Rows from block 3 of a small self-supervised image encoder, named by matrix and row number. Rows with one number belong to one neuron. Each number is 128 + 24 x the weight over its row's rms, rounded and kept within 0 to 255. All counts start at 0.
After each neuron's rows are labels from the 100 images, of 14848, where the neuron reaches its highest value: "responds to" is what is common among them. Only what is clearly more common there than usual is listed. The data: Sentinel-2 satellite tiles (TerraMesh). In brackets: how many of the 100.
# fc1: MLP up (model.blocks.3.mlp.fc1.weight, 1024x256), inputs 128-255
# fc2: MLP down (model.blocks.3.mlp.fc2.weight, 256x1024, transposed), outputs 128-255

fc1.53 [ 80 113 155 201 170 177 129 134 161 145 154 124 162 116 142 122 130 115 105 124  92  84 126 125 115 147 106 151 132 145 124 169 138 133 113 120 130 110 163 115 114 118 136  90 147 141 134 109 118 144 105 145  89 105  98 116  97  78 178 127 145 112 108 118 117 113 109 133 138 127 142 126 179 144 168 157 143 141 121 128 165 114 107 163 136 162 128  96 156 114 131  97  87 111 137 118 152 111 162  98 151 139 136 127 112 139 108 130 115 148 155 124 113 104 118 159 162 152 165 117 117 116 107 118 148 178 120 151]
fc2.53 [129 102 135 144 112 134 179 135 105 119 159 110 130 122 125 138 123 118 191 114  77 134 138 121  87 122 109  99 127 114 111 100 168 166 119 123 106 159 151 147 121 131 122 134 154 111 110 160 148 131  88 205 115 130 119 179 132  98 129 107 143 143 124 118 153 138 131 138 101 132 137 110 132 139  98 151  97 121 119 163 128 121 112 131 135 155 152 139 122 133 144 156 159 120 112 120 118 131 118 134  64 111 117 101  92  85 152 180 128 138  92 117 133 115  94 145 121  99  98 131 146 109 116 139 133 167 103 147]
responds to: water (82); main land cover: water (66)

fc1.451 [128 140 116 102 106 149 137 119 155 178 120  77 160 130  94 142 104 114 132 146 133 149 144 138 123 144 140 157 117 119 104 137 140  95 120 160 168 129 114 130 138 133 119 170 114 102 126 107 133 149 140 112 143 151 113 129 128 102 133 153  96 128 156 146 124 166 121 105 107 128 137 143 133 111 135 115 189 115 154 143 139 147 133 133  77 164 124 129 128 110 121 100 145 108 148 103 174 120 138 108 108  90 124 139  98 118 151 172 145  81 151 128 152 152 169 146 140 147 109  93  94  79 111 155 133  82 155 167]
fc2.451 [135 135 142 162 141 146  97 136 138 118 128 155 130 129 188 129 104 110 135  96 146 109 159 132 115  97 134 102 129 145 145 137 163  95 114 124 141 131 119 125 135 130 151 105 106 176 114 145 151  87 123 131 115 142 137 101 132  89 166 154 126 123  85  85 131  85 176 132  91 107 139 115 145 136  94 113 105 179 138  98 115 132 133 140 126 128 102  69 131 114 168 134  82 108 103 121 125 106 155 140 178 144 126 134 163 142 171 111 121 126 166  94 124 137 116 139 151 112 171 116 132 187 106 145 152 128  68 120]
responds to: water (98); main land cover: water (97)

fc1.170 [114 115 149 135 154  90 142 146 184 147 180 123 125 110 174 122  91 127 135 148 121 101 141  98 107 129 163 119 141 117 160 132 126 158 115 141 155 170 126 109 154 125 106 127 160 117 115 152 140 142 120 114 122 157 149 125 112 113 175  95 139 141 150 106  93 120  57 114 118 155 103 126 141 134 108 115  65  97 151 144 141 134 156 107 162 136 108  89 136 140 151 146 165  88 146 105 169 107 156 147 165 130 141 131  89 148 105 102 157 123 159 148 129 102 114 121 181 138 113 154 148 119 118 120 150 145 142 110]
fc2.170 [118 114 115 155 114 116 129 156 155 133 123 126  98  96 143 121 166 110 126 137 119 125 110  82 107 140 140 116 190  88 118 144 116 147  78 132 131 116 168 143 111 130 160 116 104 139 162 112 109 131 110 131 135 117 171 145 162  96 112 141 147 106 148 152  88 166 132 130 115 145 152 136 129 118  74 114 128 135 156 134 128 120 135 107 138  93 129  92 137 136 136 122 140 120 124 100 135  72 138 124 140  87 130 146 148 115 104 155 112 152 134  79  95 114 137  85 159 110  96 170 149 113 105 119 134 185  88 118]
responds to: water (82); main land cover: water (82)

fc1.268 [137 136 179  97  96 142 144 123 137 113 105 118 146  82 151 181 145 171 107 142  96 147 101 142 106 111 165 158 145 130 135  80  93  93 144  92 129 141 144 117 151  99 126  95 111 142 109 123 149 129 126 113  89 105 125 129 135 128 123 125 113 141 104 138 131 102 155 104 107 128 105 171 144 108 110  80 119 157 128 134  79  97  91 166  93 143 114 167 127 138 144 150 128 101 166 145 104 125 118 102 108 121 149 123 144 118 148 133 139 174 142 105 164 146 158 124  95 143 164 102 110 157 136 136 150 180 141 152]
fc2.268 [101 141 150  60 143 177 151 140 117 143 156 155 133 138 167 142 132 101 137  81 125 155 106 147  98  98 148 110 122 120 126 148 116 142 132 135 124 132 117 144 111 110  95 111  96 114 112 100 161 102 171 106 157 133 124  88 180 115 138 160 126 141  77 124 124 130  89 111 117  79 106 119 164 160 117 102 125 141 151 180  82 113 114 134 113 125  82 130 121 109 112 119 140 156 129 148 138 112 103 120 120 110 119 143 150 120 141 138 146 128 117  91 130 128 167 127 149 112 137  89 142 120 168  95 154 110 122  85]
responds to: water (92); main land cover: water (92)

fc1.312 [127  98 153 121 126 169 101 139 108 150  81 109 118 102 112 184 134  96 102 139 107 137  94 118 125 166 106 137 154 151 124  63 133  93 135 185 106 146 150 105 185 133 151 147 117 152 104 107 113 127 123 106 127 116 153 122  96  69  95 145 126 153 130 134 105 100 131 152 122 102  75  78 118 130 154 136 140 122 125 142 121 124 152 118 168 110 157  96 122 143 141 135 155 175 116 117 155 143 136 140 155 138  97 106 132 143 171 132 108 159 133 134 125 100 144 128 142 114 133 104 123 137 133 100 102 140 160 136]
fc2.312 [113 119 112 148 151 157 112 127 122 150  99 112 157 115 137  93 124 126 111 107  99 102 134 107 137 107 154 144 106 103 125 140 197 125 126 152 153  69 145 139 142 133 113 141 123 108 121 117 115 152 107 137 152 108 132 129 120 139 149  98 150 112 137 124 116  98 142  85  86  91 112 120 100 170 134 105 124 102 107 115 112 134 128  84 136 109 142  92 139 101 165  90 126 116 135 143 102 146 112 129 112 130  94 126 138 155 139  97 129 194 128  96 160 130  95  92 143 135 106 163 134 173 104 152 113 122 129 136]
responds to: snow or ice (69); main land cover: snow or ice (67); main land cover: water (30)

fc1.509 [142 109 194 109 104 161 157 107 131 115 113 118 118 122  98 110  97 102 115 148  97  81 142 133 138 117 133 171 130 135 133 169 152 136 172  92 145 156 115 133 146 119 153 100 137  95 153 150 133  83 176  84 112 134 146 106 110 147 157  75 169 110 190 128  99 125 126 116 168 136 137 120 150 113 151 123 142  82 126 149 138 142  66 110 163 146 141 123 125 126 136 131 111 172 155 103 145 131 118  88 159 120 113 123 143 124  77 144 154 135 154 139 105 155 133  94  96 162 161 115 134 139 162 161 150 117 143 157]
fc2.509 [ 90 139 121 125 119  75  78 128 108  91 142 102 119 122  89 109 116 157 158  82 104 133 119 123  96  88 134 117 116  86 151 150 171 122 153 167 153 142 136 130 111 108 121 148 161  68  87 142 119 176 134  92 135 155 134 155 169 144  81 163  67 142 133 121 125 131 176 128  93 127 117 113 144  69  78 118  88 134 179 134 115 130 147 140 138  81 169 150 131  84 154 123 144 135 132 140 133 154 141 145 120 143  97  97 133 117 113 154 129 105 125  99 131 114 138 101 145 129 148 109 102 146 145 162 147 115  79 132]
responds to: clouds (74); main land cover: trees (59)

fc1.88 [179 116 122  78 147  93 161  93 152 161 158 101  99 102  98 114 140 144 123 131 116 139 128 126 126 122 162 125  99 150 105 123  99 107 108 126 126 125 138 109 149 136 131 162 148 144 138 120 165 151 144 164 124 133 106 125 110 140 124 124 119 135 115 110  97 125 118 143 135 110 100 173 117 151 103 145 147 139 136 141 125  77 141 157 141 111 113 112 118 118 126 145 127  92 136 131 172  59 135 142 154  93 160 135 142 156 139 141 145 104 138  93 157 138 161 131 127 123 123  91 176 143 158 150 123 118 106 100]
fc2.88 [131 100  84 112 112 125  88 154 125 125 149 121 124 138  69  94 119 149 152 136 100 119 104 115 162 132 125 102 129  95 101  81 121 162 107 162 168 108 133 121 135 142 149 101 105 113 136  88 112 137 144 170 161 110 152 130 144  94 125 103  91 129 132 159 128 109 115 129 150 115 120 128 136 139 107 152 136 134 144 152 147 122 147 143 131 120 129 116 118 117 143 104 146  94 120 141 144  90  80 119 120  75 142 134 112 108 126 169 103 122 133 138 121  99  80 134 119 155 121  94  90 150 110 142 132 143 109  90]
responds to: water (99); main land cover: water (99)

fc1.725 [140 141 124  90 130 150 166 120 146 170  88  93 134 128 101 162 135 140 166  91 141 180 130 130 137 103 131  72 136 110 192 120 154 110 114 161 136 163 111 108 109 130  93 115 170 124  95 101 133 131 159  85 147 132 148 122 113 111 145 124 115 110 115  84 116 149 142 119 111 123 120 126 103 115  88 110 101  91 164 121 110 123 101 117 153 132 113 130 118 128 133 126 128 118  95 116 128 114 134 151 123 135 152 144 134 115 141 169 164 102 123 125 139 122 222 124 117 148  91  89 110 105 138 127 126  79 124 112]
fc2.725 [147 102 127 128 139  98 117 125 149 127 152 124 146  94 147  96 139 140 127 135 106 133 127 130 171 169 115  92 118 160  77 156 128 113 132 141 107 113 123  98 155 108 117  83 142 113  99 146 154 123  99 147 109  99 120 150 169 137 131 104 109 128 119 161 144 104 150 111 108  93 128 119  85 126  75 116 171 150 119  94 167 101 145 124 111 126 117 147 156 169 141 111 110 135 119 117 128 140 165  88 177 105 131 126  78 123 114 129 145 123 134 130 139  96  99 142 126 138  97 159 123 166 147 191 134 169 150 117]
responds to: water (92); main land cover: water (91)

fc1.299 [134 148 141  94 113 104 131 138 130 167 152 156 148 125 120 113  64 185 116 122 133 154 134 142 133 120 117  98 132 139 130 125  72 109 133 103 107 153 161 161 165 109 124 173 182 139 100 114 147 105 124  96 116 131 142 105 121 154 135 109 126 113 144 115 106 122 182 110 162 202  99 138 114 143 124 110 144 124 163 147 125 138 131 103 131  58 109 193 112 109 127 128 135 154 133 148 148 108 177 128 129 174 151 143 110 121  96 130 156 148 136 134 171 141 125 138 117  99 132 122 107 113 161  89 135 151 124  86]
fc2.299 [118 100 116 186 151 142  93 110 140 161 158 127 129 123 128 140 134  97 133 149 102  69 109 112 130 135 125 120 184  71 154 127 137 106 153 107 165 127 120 107 137 113 103  95 133 107 173 154 132 124  90 122 105 138 131 115 135  96 106 147 128 139 137 141  97 126 113 119 115 113 140 140 162 115 139 129 156 118 123 184 101 111 134  86 144 134  97 137 113  86 100  87 145  82 146 101 135 149 118 151  79 138 113  70 115 176  72 152 132 143 124 110  95 122 129 124 141 127 132 120 132 134 157 126 113 140 123 130]
responds to: water (97); main land cover: water (97)

fc1.25 [129 145 148 154 117 129  95 138 123 120 106 105 112 113 127  89 150  90 116 121 125 131 139 115 139 153 117 138 144 151 113 171 112 142 141 108  99  92 130 126 138 118 111 149 101  90 130 154 170 140 160  85 126 143  87 143 116  65 133 118 138 139 103 127 166 169 151 144  75 138 147 178 114 106 159 124 154 145 111 117 106 127 129 166 112 133 143 113 141 114 149 150 107 126  97 105 112 121 124 100 154 104  88 192 116 122 122 127 104  73 120 151 108 148 125 110 108  92 112 121 155 123  99 134 119  99 143 127]
fc2.25 [ 97 123 123 185 112  71 126 150 144 154 108 122 107 121 177 108 105 104 147 134 127  66  80 122  93 136 113 130 150 139 159 129 161 117 175 115 145 140 140 131 130 178 116 153 133 137 119 138 128 131  93 152 155 103 109 149 152 117 124 115 145 107 102 121 138 135 109 157 108 113 138 158 112 108 144 110  81 115 143 100 124 156  93  89 160 134  99 120  99  71 143  88 158 123 129 105 126 144 161 111 107 138 115 106 110 146 139 135  75 160 135 120  91 161 108 110 142 137  87 139 124 127 209 136 116  62  95  82]
responds to: snow or ice (54); main land cover: snow or ice (41); main land cover: water (33)

fc1.763 [145 118  94 187 104 134 129 152 160 137 155 131 120 114 157 111 134 112 135 150 127  86 129 134 116 116 151 127 132 152 124 158 153 164 135  84 127 128 140 133  51 164 154 133  91 141  94  93 120 175 146 116 168 129 111 169 169 163 168 120 118 138  69 108 147  99 117 155 122 145 168 117 166 148 148 143 169  88 107 113 128 162 114 116 127 123 103 104 141 145 122  99 156 116  94 146 182 121 166 107 131 144 102 116 101  92 112 101 106  86 107 137 144 105 140 154 131 172 106 107 117 154 122 123 181 130 160 177]
fc2.763 [115 156 114 116 107 139 144 137 128  99 131 128 140 123 131 114 147 109  90 157 138  68 106 144  86 143 123  84 113 132 131 148 106  86 143 144 120 128 161 120 162 128 122 147  86 178 123 135 135 115 104 157 138  91 120 100 103 119 121 109 128 142 132 123 136 118 123 140 146 141 133 132  88 121 122 151 132 117 116  85 138 153  93 124  73 134  83 145 142 117 155 133 159 157 131  82 144 113 119 101 153 125 113 166 146 110 148 122 128  89 140 128 112 151  72 136 136 114 114 137  87 105 112 128 142 114  91 128]
responds to: snow or ice (46); main land cover: water (41); main land cover: snow or ice (39)

fc1.78 [104 128 110 112 116 133  87 123 151 143 133 173 158 109 153 132 149 141 142 116 131 100 134 101 142 116 106 132 152 154 109 182 109 115 143  68 142 104 151  96  94 158 142 130 141  89 117 143 128 125 105 119 123 121  89 128 152 103 150 166 127 129 101 133 114 157  83 113 106 132 189 155 137 127 154 134 161  95 115 139 130 131 129 150  92 147 174 152 102 133 136 139 134 134 108 109 128 114 116  89 115 110 118 114 148 152 132 145 150 148 100 104 116 163 109 161 148 115 157 120 125 157 118 152 147 209  94 159]
fc2.78 [104 110 149  91 139 128 155  96 134 141 155 123 146 109 108 141 137 134 166 129 120 127 129 103 109  91 108  83  99 122 117  97 178 134 139 130  93 156 105 124 115 146 142 115 112 121 110 168 132 150 153 164 137 149 108 142 155 121 155 142 157 173 123 102 150 149 140 178 133 135 158 123 122 129 115 178 147 133 140 186 116 141 152 104  91 169 154 115  95 152 102 110 107 162 122 115 107 117 112 112  65  98 146 119 146 120 123 152 115 134  95 138 121 130 153 142 115 127 144 223 139 127 115 129 144 166  91 158]
responds to: clouds (92); main land cover: trees (43)