config = dict(
    image_size=48,
    crop_scale_min=0.3,
    hidden_act='gelu',
    bias='all',
    inner_norm=False,
    drop_path=0.05,
    width=256,
    positions='learned',
    pooling='mean',
    init='kaiming_normal',
    muon_scale='match_rms_adamw',
    decay_fraction=0.3,
    final_lr_fraction=0,
    adamw_weight_decay_other_params=0,
)
Rows from block 2 of a small self-supervised image encoder, named by matrix and row number. Rows with one number belong to one neuron. Each number is 128 + 32 x the weight over its row's rms, rounded and kept within 0 to 255. All counts start at 0.
After each neuron's rows are labels from the 100 images, of 14848, where the neuron reaches its highest value: "strongest on" is what is common among them. Only what is clearly more common there than usual is listed. The data: Sentinel-2 satellite tiles (TerraMesh). In brackets: how many of the 100.
# fc1: MLP up (model.blocks.2.mlp.fc1.weight, 1024x256), inputs 172-255
# fc2: MLP down (model.blocks.2.mlp.fc2.weight, 256x1024, transposed), outputs 172-255

fc1.571 [117 134 140  78 139  97 152 118 124 172 196 109 150  84  63 191 109 137 115 109  89 119 153 115 115  87 135 141 148 149 108 127 114  95  84 136  70  90 146 106  87 132 155 128 159 171 188 150 149 113 182 150 122 141 154 161 166 122 119 178 141 132  84 133 146 188 126 130 117 141  93 154 127  68 169 125 165 142 120 209 143 145 102  62]
fc2.571 [135 120 140 170  97 133  90  88 153 143 153 160 149 116 110 155 152 115 151 116 131 141 109  91  80 200 164 137 137 151 121  85  97 153 125 187 123 137  60 127 155 134 170  94 156 200 133 132  80 117 139 194  46 170 139  90 173 129 111 191 130 133 150 153  53 145  98 144 113 151 170 192 154 116 128 152 134  72 144 141 126 161 101  73]
strongest on: water (77); main land cover: water (67)

fc1.368 [124 108 161  94 116 139 130 140  91  95 121 144  96 147  97 159 149 159 166 133  87  89 123  99 166  99 171 111 140  96 115  74  97  69 150 146  96  97 151 140 174 133 157 105 126  62 148 105 151 171 136  87 183 123  79  74 136 111 156  86 145 139  89 121  91  83 170  85 164 133  62 125 164 141 106 130 110  91  87 147 176 189 166 130]
fc2.368 [101  90 145 148 139 107 151 147 124 145 159 107  93 141 174 137 125 189 148 118 162  96 115 152 208  79  86 150 162 113 125  99 100 170 106 149 103 163 150  74 113 130 118 141  88 113 176 146 109 134 102 133  86 134 109 117 149 102 130 137 109 126 149  84  65 111 122 202 101 116 153 107 158 108 181  86 130  98  79  58 154 126  74 106]
strongest on: snow or ice (96); main land cover: snow or ice (94)

fc1.179 [163  27 163 187 123 108 104  77  96 136 148 111 124 112  72 134 119  75 155 153 135  84  98  97 138  71 110 144 159 117  80  86 140 135 121  73  95 136 165 104 108 125  98  82 123 201 137 168 107 149 195 108 109  82 103 122 111  94 132  67 205 134 158 179 181 157 165 135 120 153  67 105 138  37 142 153 121 118  89 122 108 106 127  95]
fc2.179 [125  99 127 106  89 116 171 174 143 170  85 139 114 148 110 157 140 167  96 101 110  77  68 175 183 129 126 153 165 121 128 134  91  95 148 119 137  89 107 116 113 144 174 128 143 159 150 122 118 152 139 170  94  80 177 115 118 190 109  94  70  98 149 129 153 142 176 138 138 186 123 193 158 115 150 178 112 126  78  63 131 152  85 157]
strongest on: snow or ice (75); main land cover: snow or ice (74)

fc1.379 [ 89 168 171 166 127 119 151 142  96  95 150 191 125  92 109 137 152 133 110 196 114 121 179  97 144  80 127 169 141 115 123  99 151  85 123 124 118 118 159 163  72 111 104 144 146 180 152 120  99  89 157  86 126  61 135 113 140 162 139 205 101 177 172 178 111 164 167 181 140  55  64  86 133 131 135 171 142 124  99 102 125 144 132 127]
fc2.379 [108  61 101 184 166 178  88 125 105 105 146  67 100 139 125  75  92 168 145 179 146 124 133 113 131  97 117 125 184 140 146 184 105 115 135 112 109 128 158 167 138 156 128  87 127 110 102 135 121 135  74 183 139  74 141  53 136 132 111 154 106 123 131 107 158 137 128 146 129 151 205 162 139 179 100  92  88 141 125 116 107 106  85 152]
strongest on: water (87); main land cover: water (86)

fc1.230 [137 149 158 161  72 149 123 127 130 193 131 114 108 103 108 110 118 151 130 113 136 128 123 112 154 157 137 198 123 125 164 114  38 166  80 135 146 149 121 137 156 105 153 138 106 132 174 135 139  88 179 116 117 124 189  94 149 108  78 135 125 180 116 114 133 141 159 193 136  98 148  71 165 144 167 123 126 154 142 132  79 139 123  54]
fc2.230 [121 125 180 111 134 121 134 127 124 104 138 105 182  58  82 139 115 134 113 134 138 133 182 122 108 180 130 158 176 139 125 157  80 147  96 175 130 159 133 142 157  24 122 132 132 185 145  93 124 173 132 127 103 130 156 150 158 182  41 177 130 139 134  74 136 146 145 144  98 124 131 158 104 113 138 168 128 143 204 153  93  86 126 106]
strongest on: water (80); main land cover: water (74)

fc1.35 [142 140 122 163  87 139 120 176 119 188 123 184  88 125 124 122  93  57 159 147 101  80 140 142  80  70 104 156 167 115 133 198 132 117 119 170 142 133 126 188 109  85 117 135 112 112  88 152 154 122 114 112 140  98   0 113 137 126 149 119 135 180 135 150 106 144 167 101 165 183 205 137 100 101 154  60  75 125 180 132 131 110  98 121]
fc2.35 [132 160 152 197  95 124 138 170 123  80 137 153 163  62 130 130  95 175 122 104  74 119 193 133 105  97 153 107 202 145 111 129 128 118 122 128 122 108 159 155 155 105 128  88 100 142 121 135 135 140 122 100 107 138  97 112 185 138 100  90 109 205 119 115  99  99 152 172 140 183 138 118 137  92 187 169 148 104 184 155 135 189 171 135]
strongest on: clouds (84); main land cover: trees (56); main land cover: water (30)

fc1.355 [128 148  84 152  80 128 117  89  97 126 156 154 140  48 146 169 148 126 120  89 146 184 122 118 184 119  93 156 176 142 112 172 141 146 125  95 135 120 164 101  58 199 164 137 121 112 116 119 145 158  98 131 123 134  99 128 113 117 184 173 159  86 169 139  99 182 134 150 178 124 148 152 206 156 121  93 139 106 136 162 108 110 127 112]
fc2.355 [ 70   0 118 133 133 114 186  97 130 169 120  83 133 163 126 151 112 150 143 117 143 176  98 110 175 134 130 184 148 152 175 106 165 163  99 115 166 158 118 142 122 136 164  93 137 151  89 102 187 167 148 215  86 102 117  83 125 120 156 132 155  94 152  58 154 144 138  76 150 118  63 152 131 178 114 116 147 121 122 139 182 148 106 133]
strongest on: clouds (88); main land cover: trees (44)

fc1.146 [160 160 163 131 160 162  81  98 101 124 148  90  96  93  93 163 134 112  85 166  96 153 119 151 118 184 133 130 140 107 100  94 112 156 146  71 120 143 166 108 138 161 140  99  73 137 143 197 143 155 113 100  88 142 151 157 149 137 130  74 103 185 112 119 126 113 135 128 146 207 107 157 118 137 153 168  57  74 138 174 103 104  89  90]
fc2.146 [138 131 182 137 149 139 129  98 185 138 106 112 179 131 174 163 188 166 134 165 149 111 106 157 104  85 143 134 144 107 105 154  73 172  82 162 143 122 144 113 108  91  89 121 168  83 109 184  84 117 151 108 132 176 195 127 109 151  92 139 201 113 159 132 110 100 146 194 162 141  56 123  93 112 125  57 156 205 111 148 149 136 170 103]
strongest on: water (83); main land cover: water (77); clouds (41)

fc1.721 [104 117 115 132  97 147 114  99 143 118 191 102 142 127 157  94 140 148 160 177 122 151 170 102  99  48 139 131 102 119 163 167 132 172 149 107 141 109 107 160  77 119  68 122 118 143 148 117 122 197 107 147 162  89 144 241 155  94 121 101  90 143 129  84 109  99 175 155 142 148 107 125  82 187 114 114 133  46 188 150 188 168 190  98]
fc2.721 [127 154  84 164 103 138  90  83  90 146 118 168 137 174 127 135 130 137 105 198 102 157 116  72 118 155  89 131 116 121 129 153  73 123 153  79 179 166 120 101 114 138 130 143 134 168  83 114 150 132  87  83 142 196  91 112  78  86 169 144 155 156  94 145 126 161 101 124 158 106 142  98  70 116 146 135  50  72  88 175 190 112 187  87]
strongest on: main land cover: water (38)

fc1.294 [122 101 109 162 152  98 106 119 154  94  50  90 176  99  87 101 131 127 206 125 106  86 165 119 129 140 130 120  72  96 111 111 130  72 117 166 121 125 104 106 134 133 160 133 124 139 138 170 164 124 134 101 146  80  50 154 126 127 123 135 125 133 132 137 154 126  87  50  92 139 128 184  78 159 115 194 133 106 121 122 162 126  92 138]
fc2.294 [119 131  84 175 128 138 145 112 149 143 164 105 135 110 167 197 103 100 151 109 139 103 119 122 152 156  91 111 162 140 111 126 127 125 152 100 180 162 115 164 109 128 129 168  93  67 116 118 165 109 129  77 134 143 145 176  99 180  91 155 104 152 123 117 152 154  62 110 100 125 117 173 139 114 124  89  96 169  65 136 131 124 118 154]
strongest on: main land cover: water (58); main land cover: snow or ice (38)

fc1.24 [161 175 119 156 150 142 148 102 114 139 131 154 118  99 130 103 122 122 136 152 151 134  57 128  90 114 103 118 122 107 102 126  86 165 123 115 131 107 100 133  32 161 154 108 152  68 104 152 173 107  97  91 113 165  96 110 130 102  90 126 142  88 188 139 112 152 139 188 167 104 101 154  92 122 111 156 112 181 102 161 117 124 169 128]
fc2.24 [147  86 132 111  98 112 144 113  78  81 138 105 118 122 127 132  90 122  78 155 117 146 163 195 154 164 133 133 131 145 169 121 180 146 101 150 140 189 102 120 136 196 117 174 135  48 117  82  88 154 144 123 106 144 181  72  87 118 157 108 109 140 126 132 117 142 143 121 137 126 181 162 142 166  57  83 152 184 122  88 164 144 108 145]
strongest on: clouds (88); main land cover: clouds (29)

fc1.149 [100 159 120 194 109  98 175  82 144 141  87 155 171  96  89 148 140 107 141 140 135 173 114 117 102  67 128 156 154 173 127 172 101 130 135 143 125 150 136 157  37 139 151 223 147 103 148  66 156 185  96 161 110 118  89 126 155 113  67 166 143  57 171 100 125 165 165 174 102 155 131 128 133 195 142  96 138 138 190 137 117 103 141 177]
fc2.149 [137  85 106 159 144 123  71 126 104 105 133 119 166 166 144 168 131 148 122 133 117 101 115 152 125  54 180 120 154  98 158 171 141  89 150 125  97 105 164 167 127 138 140 141 125  82 145 141 131 166 153 103 119 128 129 138 137 105 119 111 212 144 138 117 144 173 121 194 130 138 127 208 159 170 174 166 215 105 149 148  80 102 114 139]
strongest on: clouds (96); main land cover: trees (62)

fc1.204 [104 119 131 123 155  90 131 135 100  97  98 146 132  76 132 135 144 132  80 114 101 115 156 124 127 168 155 113 136 117 151 204  56 127 101 133  91 171 113 130 164  85  75  79 127 156  99 166 103 121  84 124 162 144  97 112 110  97 113 102 198  99 149 129 117 176 103 172 144 111 133 194 102 191 162 120  56 109 150 117 123 160 157 101]
fc2.204 [ 96 154 152 155 114 132 183 117 129 180 150 137 129 121 133 147 102 142 140 169 117  62 105  81  93 122 111 142 183 139 113  62 105  81 130 144 160 132 166 103 199 133 153 109 156 142  95  83 115 159 136 115  98 155 109 108 160 168 167 114 107 149 108 170 126 135 104 172 133 149 100  69  97 130 171 167 126  81 105 174 163 148 122 159]
strongest on: main land cover: water (51); snow or ice (49); main land cover: snow or ice (39)

fc1.624 [158 148 128 122 111 103 121  97 158 152  89 159 173 108 116 147 144 155 128 132 188  60 133  96 139 135 163  69 114  94 127 138 164 160 124 137 143 159 139 140 112 136 100  82 131  93 125 105 141  72  94 128 138 116 144 145 120  92 160 134 145 196 176 155  82 162 157 175 172 104 136 181 130 150 106 191 128 134 116 154  96 128 149  70]
fc2.624 [160 169  88 170 145 131 166 109 136  79  94 138 124 127 138 191 152 152 152 117 144 109 158  78 102  86 171 117 217 141 150 126 151  79  54 148 100 111  86 154 127 115 108 171 145 116 173 149 143 160 110 181 155  83 131 110 131  91 144  96 160 150 135 107 107 179 101 134  80 169 104 118 151 140 160 151 188 126 149 142 145 158 139 103]
strongest on: main land cover: water (28)

fc1.277 [152 103 125 151 112 119  84 137 154  77  96  60 105 137 184 152 133 128 105 119 138 143 106  87 138 141  67 167 171 128 113 159 167 197 106  94 137 107 132 113 107 125 110  77 189 168 171  96 175 129 158 143  82 110 179 176 143 117 166 115 151 157 171 169  83  73 115 135 167 116 151 124 159 179 139 122  67  67  99 199 100 149  89 165]
fc2.277 [131  75 128 220  97 131  98 110  81 123 147 116 159 136 181 130  75 112 144 104 161 142 178 107  79 160 148  99 138 122 113  70  93 140 113 121  84 131  78 102 166 113 116 105 183  73 192  47 129  76  91 136 101  88 130 169 149 113  85 157 109 119 108 112 103 118 124 148  89 168 147 135  87  76 130 131 213 137 147 140  45 127 114 149]
strongest on: main land cover: water (53); snow or ice (48); main land cover: snow or ice (44)

fc1.543 [100 118 145 166 164 115 114 173 141 104  98 126 161 138 111 133 115 163 142 136 114 154 165 101 134  90 123 140 133  93  79 190 123 125 157 130  89 140 105 115 125  74  93 109 160 126 134 132 128 147  83 146  90 114 144  85 153 108 135 120 151  94 132 138  65 156 156 137 118 149 111 116 118  88 130 143  62 137 184 129 132 192 148 191]
fc2.543 [144 114 156 166 113  96 132 101 106 131 156 126 133  90 115 190 136 107 115 161 140 117 166 118 120 190 130 154 165 138 191  98 123 123 154 108 136 105  95 105 111 157  96  68  86 160 172 148 115 109 124 124 163 122 101 184 148  99  46 180 112 123  90 125 103 134 150 140 110 129 174 186 125 146 168 128 194  76  62 101 157  92 148  51]
strongest on: main land cover: water (48); snow or ice (46); main land cover: snow or ice (41)

fc1.708 [107 129 180 116 160  64  99 108  87 101 118  91 150  70  87 114 139  70 145 140 155 197 121 108 161  67  69 192 135 106 109  76 113 170 167 110 156 153 129 114 105  84 141 111 167 113 124 135 127 123 127 163 134 116 104  68 127 100  84  88 193 135 126 150  88 153 171 148 104  72 132 111 167 154 147 132  73  79 170 188 139 180  69 161]
fc2.708 [126  98 161 156  67 129 103 157 154 108 133 120  88  78 133 172 148 126 161 173 150 126 141 177 103 124 123  96 185 144 110 180 117 149 144 150 151 103  97 109  91 175 104   0 134 106 141 131  92 114 133 128 114 187 112 130 204  53  86 151 154 143  91 104 127  95 134 168 107 158 116 137 121 115 167 141 156 146 175 111 141 104 150 123]
strongest on: main land cover: water (57); main land cover: snow or ice (39)